config = dict(
    model='image classifier',
    dataset='stained colorectal tissue patches (NCT-CRC-HE-100K)',
    train_examples=90422,
    image_size=32,
    crop_scale_min=1,
    horizontal_flip=True,
    translate=0.06,
    targets=['tissue'],
    num_classes=9,
    arch='vit',
    norm='layernorm',
    norm_position='pre',
    activation='geglu',
    head_dim=48,
    fused_qkv=False,
    bias='none',
    qk_norm=True,
    layer_scale_init=0.1,
    parallel_block=True,
    moe='soft',
    drop_path=0.05,
    num_experts=32,
    moe_every=1,
    expert_mlp_ratio=0.25,
    slots_per_expert=2,
    shared_expert=False,
    patch_size=[4, 4],
    conv_stem=False,
    layers=6,
    width=320,
    positions='relative_bias',
    pooling='mean',
    loss='cross_entropy',
    residual_init='zero_last',
    optimizer='muon',
    muon_scale='match_rms_adamw',
    lr=0.0026,
    momentum=0.85,
    nesterov=True,
    orthogonalizer='newton_schulz_5',
    adamw_lr_other_params=0.0026,
    steps=17600,
    batch_size=128,
    epochs=24.9,
    lr_schedule='wsd',
    decay_fraction=0.3,
    final_lr_fraction=0.1,
    warmup_steps=1760,
    weight_decay=0.02,
    adamw_weight_decay_other_params=0.05,
)
Rows from block 3 of a small image classifier, named by matrix and row number. Rows with one number within an expert belong to one neuron, the router's apart. Each number is 50 + 15 x the weight over its row's rms, rounded and kept within 0 to 99. All counts start at 0. After the name is the row's rms in percent of the matrix's.
After each expert's rows are labels from the 100 images, of 14976, where the router gives the expert most weight on average: "top examples" is what is common among them. Only what is clearly more common there than usual is listed. The data: stained colorectal tissue patches (NCT-CRC-HE-100K).
# router: slot weights (model.blocks.3.mlp.router.weight, 64x320, trained with AdamW), inputs 107-213
# gate: expert gate (model.blocks.3.mlp.gate, 32x80x320), inputs 107-213
# up: expert up (model.blocks.3.mlp.up, 32x80x320), inputs 107-213
# down: expert down (model.blocks.3.mlp.down, 32x320x80, transposed), outputs 107-213

# expert 25
router.50 125:40 58 69 50 49 51 57 40 10 53 49 68 56 47 44 33 58 41 92 55 43 38 61 36 56 66 58 58 52 73 49 79 59 66 52 57 75 60 65 52 55 67 66 48 44 22 57 59 59 29 34 48 48 48 20 29 53 33 59 43 59 42 54 32 40 46 39 51 35 70 54 51 43 42 55 46 50 21 66 57 35 17 44 66 36 85 52 55 53 48 29 71 69 32 30 41 60 37 27 35 53 45 62 67 47 48 55
router.51 087:24 65 69 81 30 67 51 22 17 65 40 58 50 46 51 38 49 55 57 52 45 43 54 58 50 73 42 65 22 70 54 63 48 56 50 58 50 43 69 49 46 72 62 27 58 15 64 67 44 54 39 69 32 49 30 46 34 61 52 45 49 63 52 46 52 42 53 40 57 58 59 47 43 54 67 36 46 33 53 39 33 26 64 67 40 61 25 53 62 65 39 68 69 22 44 62 39 18 22 30 57 38 62 70 53 51 52
gate.1 090:45 56 49 28 73 60 27 56 45 53 60 74 87 47 45 50 32 64 41 51 39 54 64 58 50 44 52 28 58 43 42 44 68 45 49 61 41 52 49 72 38 36 57 69 65 58 89 44 56 61 27 33 43 56 41 49 55 39 44 49 56 80 39 48 44 63 70 43 92 77 70 55 16 57 73 18 47 68 55 38 62 90 58 66 61 41 53 43 63 57 39 66 33 53 60 64 33 46 42 41 65 51 54 33 43 68 59
up.1 090:52 83 79 66 64 56 22 57 72 45 60 73 86 32 42 54 41 73 32 49 47 35 49 51 44 39 30 34 53 28 39 52 60 56 56 59 43 55 42 65 38 47 66 83 43 44 79 34 54 54 23 38 49 54 39 48 80 50 56 54 58 63 22 68 40 64 62 33 79 69 75 41 37 54 77 50 65 55 61 40 67 68 45 55 52 44 58 35 52 53 21 63 31 39 72 72 39 53 48 38 71 47 62 34 38 68 54
down.1 094:58 36 58 42 35 64 51 51 65 56 54 55 68 50 42 51 43 48 62 67 28 44 52 45 56 49 59 56 46 85 48 67 33 52 53 53 61 51 42 43 49 64 44 56 56 55 99 52 44 46 38 19 61 29 61 52 49 31 50 48 49 40 56 62 40 63 51 46 45 80 38 65 61 54 34 67 46 40 52 53 45 43 81 50 46 60 70 54 60 73 09 44 53 40 75 36 51 51 46 42 60 65 59 77 50 55 84
top examples: tissue: smooth muscle; tissue: cancer-associated stroma

# expert 3
router.6 123:52 69 61 74 52 34 66 54 33 28 47 57 60 50 46 47 41 65 60 53 52 36 54 61 52 59 75 55 68 67 49 93 12 45 70 45 46 54 41 67 73 85 38 44 29 47 37 39 54 53 46 46 61 68 49 45 53 26 86 48 11 71 34 48 56 39 70 38 48 58 67 47 52 14 39 55 32 65 38 49 55 53 62 44 46 32 68 42 59 38 65 51 39 84 31 84 46 58 60 53 63 45 40 46 57 68 49
router.7 086:50 57 33 71 39 99 51 59 31 53 39 30 59 36 46 49 43 59 51 38 44 62 48 61 59 37 51 58 41 38 78 49 31 32 53 57 61 43 64 39 55 30 38 43 39 57 53 47 39 61 76 68 56 50 56 43 50 75 56 45 62 47 52 57 61 45 42 46 31 50 61 48 55 46 42 37 38 59 53 38 53 70 60 43 71 27 23 52 48 47 54 43 55 28 55 70 17 23 42 69 45 39 76 55 59 59 52
gate.5 042:55 44 62 77 40 46 61 36 55 52 35 39 51 40 41 51 41 77 35 49 59 51 55 59 48 56 12 27 44 64 48 50 44 58 45 42 47 58 37 46 52 84 70 36 61 32 14 46 63 53 72 58 60 32 65 25 92 52 49 54 27 64 36 68 70 49 36 78 15 32 68 41 77 53 57 71 22 45 48 42 62 31 69 49 49 63 53 55 37 58 83 43 57 53 44 52 67 59 57 59 51 51 52 63 37 37 26
up.5 041:51 59 43 22 58 56 42 60 35 47 60 67 66 48 49 41 58 24 60 51 64 41 32 40 41 50 61 72 46 34 54 27 52 44 45 57 63 12 49 51 49 17 35 45 56 81 60 55 53 33 39 33 49 76 58 74 20 51 42 42 52 23 67 26 31 31 71 40 76 62 52 54 18 71 56 36 86 63 75 59 40 65 31 53 43 53 50 45 49 45 00 42 41 53 71 49 37 36 50 33 50 52 43 53 50 60 66
down.5 051:73 43 47 42 13 37 51 50 56 39 42 50 35 59 51 49 51 49 34 11 89 52 35 50 34 39 55 68 75 24 50 50 63 53 62 65 48 48 43 52 46 65 39 38 44 61 54 50 57 67 55 47 35 70 33 40 68 62 65 59 37 40 70 38 23 65 67 54 54 21 51 64 36 65 54 46 38 55 33 36 51 56 83 46 48 65 59 60 63 66 55 29 37 49 69 40 44 75 36 47 50 52 45 37 55 74 31
top examples: tissue: tumour epithelium

# expert 16
router.32 100:71 37 56 35 58 59 34 21 73 59 52 50 44 48 45 46 85 44 37 42 00 73 49 37 75 52 71 56 24 50 51 68 52 38 62 79 60 73 58 48 50 47 49 36 61 43 34 55 06 51 37 39 52 46 35 31 39 57 25 70 72 39 78 51 65 27 32 54 76 63 55 61 48 71 77 40 61 64 41 32 49 52 45 66 53 55 15 59 36 50 52 46 43 35 54 39 52 34 49 80 36 55 45 59 52 31 71
router.33 081:53 48 20 43 47 73 50 53 56 45 60 38 49 43 22 59 40 47 60 28 30 54 46 38 60 29 43 75 25 45 65 72 13 26 54 44 43 78 65 58 37 44 60 41 49 56 54 43 31 50 59 53 59 47 56 29 53 38 39 45 39 57 69 12 51 58 51 53 40 28 61 59 33 40 41 43 41 31 55 15 62 52 65 64 59 82 36 42 52 54 28 66 74 36 51 53 38 40 29 75 30 66 52 69 42 62 50
gate.1 060:46 33 43 16 64 59 61 72 21 49 44 66 26 71 59 53 71 42 61 57 72 46 43 50 23 56 65 55 52 51 37 48 48 51 67 29 56 56 37 54 70 86 53 43 76 39 74 65 50 61 54 54 51 92 48 63 39 50 92 48 53 23 32 44 39 36 48 28 58 51 91 57 60 25 52 44 75 66 44 31 47 84 61 29 47 46 50 44 65 21 46 53 49 86 44 53 65 52 55 51 39 49 33 38 55 25 36
up.1 063:37 37 54 55 47 61 60 28 28 46 61 49 50 81 85 53 56 44 39 53 48 52 46 69 39 49 59 38 52 56 18 54 32 51 48 69 48 43 50 31 45 23 46 44 58 85 09 36 55 44 27 60 45 28 60 55 46 65 59 58 22 57 73 41 45 87 55 52 33 24 12 44 32 52 80 18 44 61 40 37 54 63 58 43 53 42 32 44 51 55 00 44 57 68 42 26 56 55 49 49 42 39 72 61 42 87 18
down.1 064:48 51 44 65 06 46 40 56 55 55 55 55 36 56 35 22 62 43 64 28 37 40 38 62 63 50 54 62 55 23 80 39 55 55 19 33 57 72 44 71 71 46 78 53 59 47 37 33 40 56 41 37 45 41 77 65 67 47 70 25 28 32 48 47 77 48 43 49 52 50 50 34 77 34 52 37 40 56 68 37 51 64 99 16 59 48 56 66 72 65 37 48 42 58 12 48 40 49 53 41 75 43 47 12 46 45 49
top examples: tissue: smooth muscle

# expert 9
router.18 102:51 21 12 32 54 66 43 63 50 65 68 37 47 43 39 62 35 58 61 41 34 93 52 40 82 21 44 51 30 46 70 47 46 10 21 41 36 58 62 35 39 48 58 40 24 43 39 51 32 22 53 48 44 55 62 72 49 53 45 54 53 36 65 52 54 39 32 65 40 30 60 51 35 43 40 77 60 48 47 30 64 38 56 61 64 61 27 43 45 49 32 32 71 14 59 57 40 42 35 71 33 47 62 55 52 31 56
router.19 146:52 46 18 32 61 61 43 41 43 55 66 57 31 49 55 61 59 45 39 48 55 57 35 56 47 43 55 89 71 47 32 43 56 07 43 51 39 36 43 44 37 33 52 63 91 71 30 30 68 58 37 81 41 61 60 68 25 53 60 45 35 24 80 65 62 42 39 52 54 07 54 59 69 34 62 54 85 36 30 46 32 66 56 57 50 50 40 42 49 32 51 37 41 47 49 59 66 37 51 71 52 45 54 44 53 47 38
gate.1 010:54 47 70 45 45 53 58 43 66 50 65 55 77 60 14 50 55 68 40 38 32 61 64 23 42 48 66 47 71 89 19 61 53 37 45 71 48 38 64 60 32 72 43 49 53 55 27 45 76 39 39 68 66 64 40 49 68 48 57 72 70 34 27 25 75 42 47 63 60 23 45 27 30 50 39 67 57 48 50 45 58 62 32 28 36 48 57 54 43 71 18 56 54 48 36 34 47 19 26 74 23 61 79 53 61 73 65
up.1 013:61 42 43 65 58 42 32 53 70 79 53 41 64 38 45 33 62 58 85 51 34 55 56 28 25 81 15 54 35 70 36 84 61 50 33 51 33 68 63 51 39 24 57 49 57 58 44 45 69 49 30 57 50 64 48 49 33 62 56 59 68 46 49 27 35 37 55 67 28 47 63 21 45 52 36 46 52 22 62 59 81 49 74 73 47 62 33 42 71 58 58 52 18 66 53 52 65 53 34 57 24 32 62 48 26 34 49
down.1 026:62 30 37 42 62 27 58 37 39 44 53 42 55 46 63 40 65 58 62 27 58 55 53 35 67 34 60 27 66 56 60 60 27 53 49 60 52 48 50 33 63 59 55 23 55 67 76 56 32 51 60 47 55 61 74 69 61 33 64 34 38 72 75 77 32 79 43 41 21 53 42 43 44 32 56 50 59 34 35 19 44 71 55 29 46 45 27 92 58 85 55 67 59 52 32 56 50 50 54 54 47 56 47 51 54 54 22
top examples: tissue: lymphocytes

# expert 0
router.0 075:52 43 50 46 40 55 52 33 66 35 85 40 40 53 40 38 45 41 56 28 36 59 16 49 52 51 46 57 20 46 67 69 37 44 49 49 74 64 70 54 44 42 59 28 69 46 34 56 31 48 27 45 51 56 28 27 59 42 51 41 14 63 53 41 54 60 49 50 23 47 82 47 56 41 61 25 43 27 44 29 48 42 62 44 35 46 30 46 55 51 37 60 69 24 61 34 23 42 38 70 17 59 71 64 57 51 56
router.1 100:56 47 59 25 59 51 48 20 41 50 80 60 62 48 32 38 54 44 46 44 42 61 31 56 66 61 58 70 39 62 54 71 70 58 39 79 69 56 59 52 47 36 61 48 88 52 14 59 25 52 33 51 35 54 17 29 64 37 48 43 33 50 73 46 62 46 37 35 49 54 75 59 51 51 88 13 72 32 30 52 44 54 48 51 33 49 26 43 32 46 45 53 36 31 61 58 53 32 47 64 11 44 74 70 74 52 67
gate.1 130:30 28 63 81 51 40 44 58 34 42 55 64 71 30 68 41 59 42 40 51 42 36 31 62 54 51 82 46 56 65 58 50 51 54 78 36 56 37 45 57 80 74 58 58 23 53 39 40 54 47 61 07 48 53 74 57 26 65 58 41 67 67 50 68 53 38 45 58 92 49 49 49 80 52 67 28 52 57 76 66 29 78 43 51 37 54 52 43 44 51 72 50 46 50 42 94 54 29 59 47 34 39 82 47 77 76 51
up.1 125:60 73 45 16 48 54 46 43 63 61 45 34 22 75 29 52 43 48 58 49 61 58 69 42 50 53 20 46 47 36 33 49 45 48 20 70 44 70 52 47 29 35 44 34 72 52 62 65 51 49 23 93 45 47 13 49 73 37 43 59 31 36 51 41 45 67 56 43 10 53 54 57 33 40 34 65 50 47 37 36 69 23 61 44 62 48 49 61 48 37 30 57 52 45 64 16 54 67 46 60 49 55 14 52 28 26 49
down.1 119:41 64 51 66 69 50 08 43 64 50 39 54 50 71 48 44 51 47 46 55 45 37 35 43 45 50 51 38 89 41 51 61 53 51 36 41 44 21 53 20 43 39 09 36 61 43 31 56 38 44 44 62 44 67 53 42 58 56 46 37 62 51 46 29 45 77 52 39 48 56 56 43 72 36 40 44 49 48 49 63 52 50 39 40 48 47 47 33 00 33 36 63 44 45 03 43 53 65 60 43 07 25 45 55 51 50 00
top examples: tissue: debris; tissue: cancer-associated stroma

# expert 4
router.8 131:34 75 65 51 66 42 56 58 45 61 62 58 68 53 46 40 49 54 24 55 38 36 86 42 46 71 33 40 55 77 43 48 55 58 57 83 46 61 56 57 95 68 28 47 68 45 57 59 58 45 42 40 62 45 53 27 38 37 55 73 71 37 36 39 75 53 57 62 46 18 48 27 58 47 27 78 49 18 51 49 38 43 54 42 38 40 57 71 56 62 62 29 48 42 43 52 55 50 33 31 35 41 74 73 38 36 38
router.9 067:34 60 28 19 09 53 46 42 57 49 84 38 45 56 44 65 39 43 44 22 38 53 40 57 68 42 52 51 47 32 69 75 38 28 42 45 32 65 87 37 53 53 37 49 57 70 60 53 21 37 58 40 54 19 41 49 64 62 50 55 58 34 76 38 70 72 65 58 41 33 54 45 24 33 62 59 71 65 48 23 68 57 55 49 61 50 50 39 39 32 56 54 68 33 64 54 23 26 46 72 32 44 75 60 60 72 51
gate.1 109:59 08 42 52 41 59 72 76 71 44 43 35 50 30 54 32 50 62 65 49 57 57 40 60 45 64 30 95 42 62 24 42 39 53 42 44 45 29 49 43 55 46 36 71 46 56 65 41 52 46 75 26 50 61 65 93 54 66 56 56 45 69 44 42 45 53 50 60 60 54 54 42 71 51 29 23 61 61 68 26 30 05 51 39 49 64 42 52 52 51 61 47 48 70 62 54 58 43 53 54 49 51 44 67 49 36 29
up.1 118:52 83 39 67 54 47 51 29 22 65 56 49 76 45 34 42 27 51 33 57 40 41 51 57 66 34 39 38 45 64 64 52 55 57 54 52 66 49 29 45 54 23 64 65 47 56 26 34 66 57 78 31 59 47 67 24 41 23 47 47 44 40 40 62 54 31 44 47 43 51 63 51 57 60 69 57 24 39 21 61 56 71 44 46 54 27 46 34 55 69 43 46 53 24 46 83 38 68 75 39 55 49 38 56 50 51 78
down.1 109:77 58 53 39 25 57 58 55 32 62 55 50 54 36 42 65 30 43 58 54 69 38 51 41 65 45 50 26 56 46 47 54 52 63 45 62 25 12 41 49 44 80 89 63 33 56 35 27 57 53 32 46 52 49 61 47 52 68 45 48 54 46 37 63 54 76 53 45 65 29 29 53 43 52 28 33 72 41 44 66 58 58 99 35 60 30 70 56 58 39 60 67 53 43 48 46 29 63 51 46 36 55 53 70 55 39 76
top examples: tissue: tumour epithelium; tissue: adipose tissue

# expert 6
router.12 116:49 80 56 62 53 28 43 78 60 47 39 47 62 37 31 56 60 55 38 49 51 49 25 75 25 43 15 56 57 57 26 46 31 52 30 38 50 64 60 59 38 56 55 25 43 59 89 51 61 62 39 71 42 61 72 56 74 39 55 55 48 78 38 41 32 65 64 27 36 66 63 42 73 56 22 47 40 73 65 53 68 37 55 65 40 61 28 56 51 25 84 56 38 56 69 61 61 47 52 34 54 48 53 44 29 63 35
router.13 114:68 34 36 47 62 54 61 72 89 54 39 48 28 48 27 38 59 78 65 51 22 56 55 49 51 48 24 48 37 66 27 55 20 54 77 35 62 52 79 41 52 36 55 49 40 68 72 27 48 28 50 31 44 35 60 72 62 57 48 50 50 51 68 72 44 32 41 57 60 35 73 35 45 56 23 35 51 36 41 33 41 29 30 58 48 55 30 61 60 20 77 41 39 66 72 50 69 30 39 38 64 42 80 58 42 44 71
gate.5 115:78 46 47 37 49 57 49 24 83 47 38 65 85 46 37 78 39 79 29 47 65 50 27 36 57 51 48 62 54 39 76 58 59 41 50 70 49 52 45 58 45 35 43 74 33 42 79 22 34 41 39 40 49 77 14 79 73 38 44 38 52 10 52 29 38 50 56 57 43 34 58 44 32 47 48 30 56 45 58 36 73 54 68 34 64 45 40 39 58 72 29 27 49 53 39 39 75 52 65 53 34 62 59 27 51 50 40
up.5 125:30 45 50 71 45 47 55 72 25 46 62 39 11 45 62 30 42 19 66 39 31 55 67 54 48 49 56 36 53 54 39 40 33 52 68 19 51 48 58 39 70 76 58 36 64 46 40 71 55 63 50 62 43 44 79 16 23 64 56 67 43 91 41 78 68 47 45 48 67 64 50 57 75 49 54 80 42 59 45 62 35 57 37 78 39 54 58 64 40 33 54 72 54 59 57 62 29 49 40 58 62 41 39 68 61 38 65
down.5 127:59 59 71 58 68 55 77 50 27 52 46 42 37 55 46 48 52 53 67 60 36 54 55 55 51 41 61 16 29 41 49 32 45 53 57 55 60 47 50 61 51 41 75 59 39 26 43 64 26 44 54 31 53 50 56 19 42 50 61 35 75 54 71 32 36 31 51 46 46 48 57 63 73 49 33 39 62 39 47 52 47 50 22 50 42 77 37 69 19 76 62 88 55 59 64 71 55 61 30 45 42 62 57 72 47 52 43
top examples: tissue: mucus

# expert 29
router.58 080:48 24 13 27 48 61 49 65 41 33 67 33 43 42 46 54 32 20 57 45 19 48 35 42 54 30 31 71 45 36 71 67 40 03 06 64 56 45 58 34 52 52 58 59 31 27 43 60 36 54 54 23 37 47 65 59 55 62 51 73 51 82 46 63 69 28 40 49 55 63 56 42 47 53 46 79 55 47 44 50 64 52 61 52 64 68 39 43 43 51 47 44 59 33 64 58 46 43 27 58 33 72 82 46 67 44 68
router.59 129:53 56 74 62 63 47 66 59 53 45 45 55 51 64 47 72 28 17 31 58 69 37 45 54 27 25 55 23 49 50 57 42 38 67 56 22 42 47 32 53 35 54 35 54 29 41 47 64 48 67 51 33 54 64 79 57 67 55 55 39 50 82 22 70 30 70 62 30 33 72 29 43 41 54 38 62 27 76 31 59 86 64 57 36 66 20 71 37 53 66 72 46 39 55 62 51 34 83 58 51 45 75 39 24 27 77 69
gate.6 087:25 90 67 42 62 65 26 75 69 49 56 67 99 44 46 61 56 53 40 49 18 42 38 53 47 38 62 51 52 50 18 54 56 56 47 38 69 47 61 58 45 59 57 49 39 60 38 60 41 48 45 48 58 81 65 32 45 40 36 59 28 53 48 64 61 46 44 34 50 86 65 53 31 33 53 34 52 27 26 42 55 37 67 62 61 40 69 41 71 56 34 34 33 67 40 29 42 38 13 52 49 46 46 53 56 38 59
up.6 092:76 22 49 57 53 24 66 45 56 39 63 45 00 73 44 37 46 54 37 65 63 59 67 47 28 44 49 62 41 59 55 41 44 57 57 35 53 67 36 42 75 59 55 46 81 55 51 55 39 56 42 48 40 61 39 78 77 58 65 11 80 37 44 72 49 37 62 50 36 48 53 54 59 65 52 53 48 59 83 51 48 68 50 38 36 42 30 44 46 45 34 64 57 35 63 45 72 49 83 50 52 36 36 45 63 05 51
down.6 085:44 52 40 51 48 43 36 53 55 45 54 61 46 31 43 47 45 66 59 68 49 42 44 40 39 42 52 19 65 47 65 40 38 41 51 37 51 43 57 59 62 59 27 52 55 09 61 28 39 41 60 76 33 45 59 47 37 58 66 66 92 45 92 54 39 59 41 70 30 10 52 38 48 59 47 40 71 62 55 47 53 54 40 40 54 69 40 58 33 54 47 75 46 34 65 54 69 74 36 56 48 82 60 67 50 40 47
top examples: tissue: tumour epithelium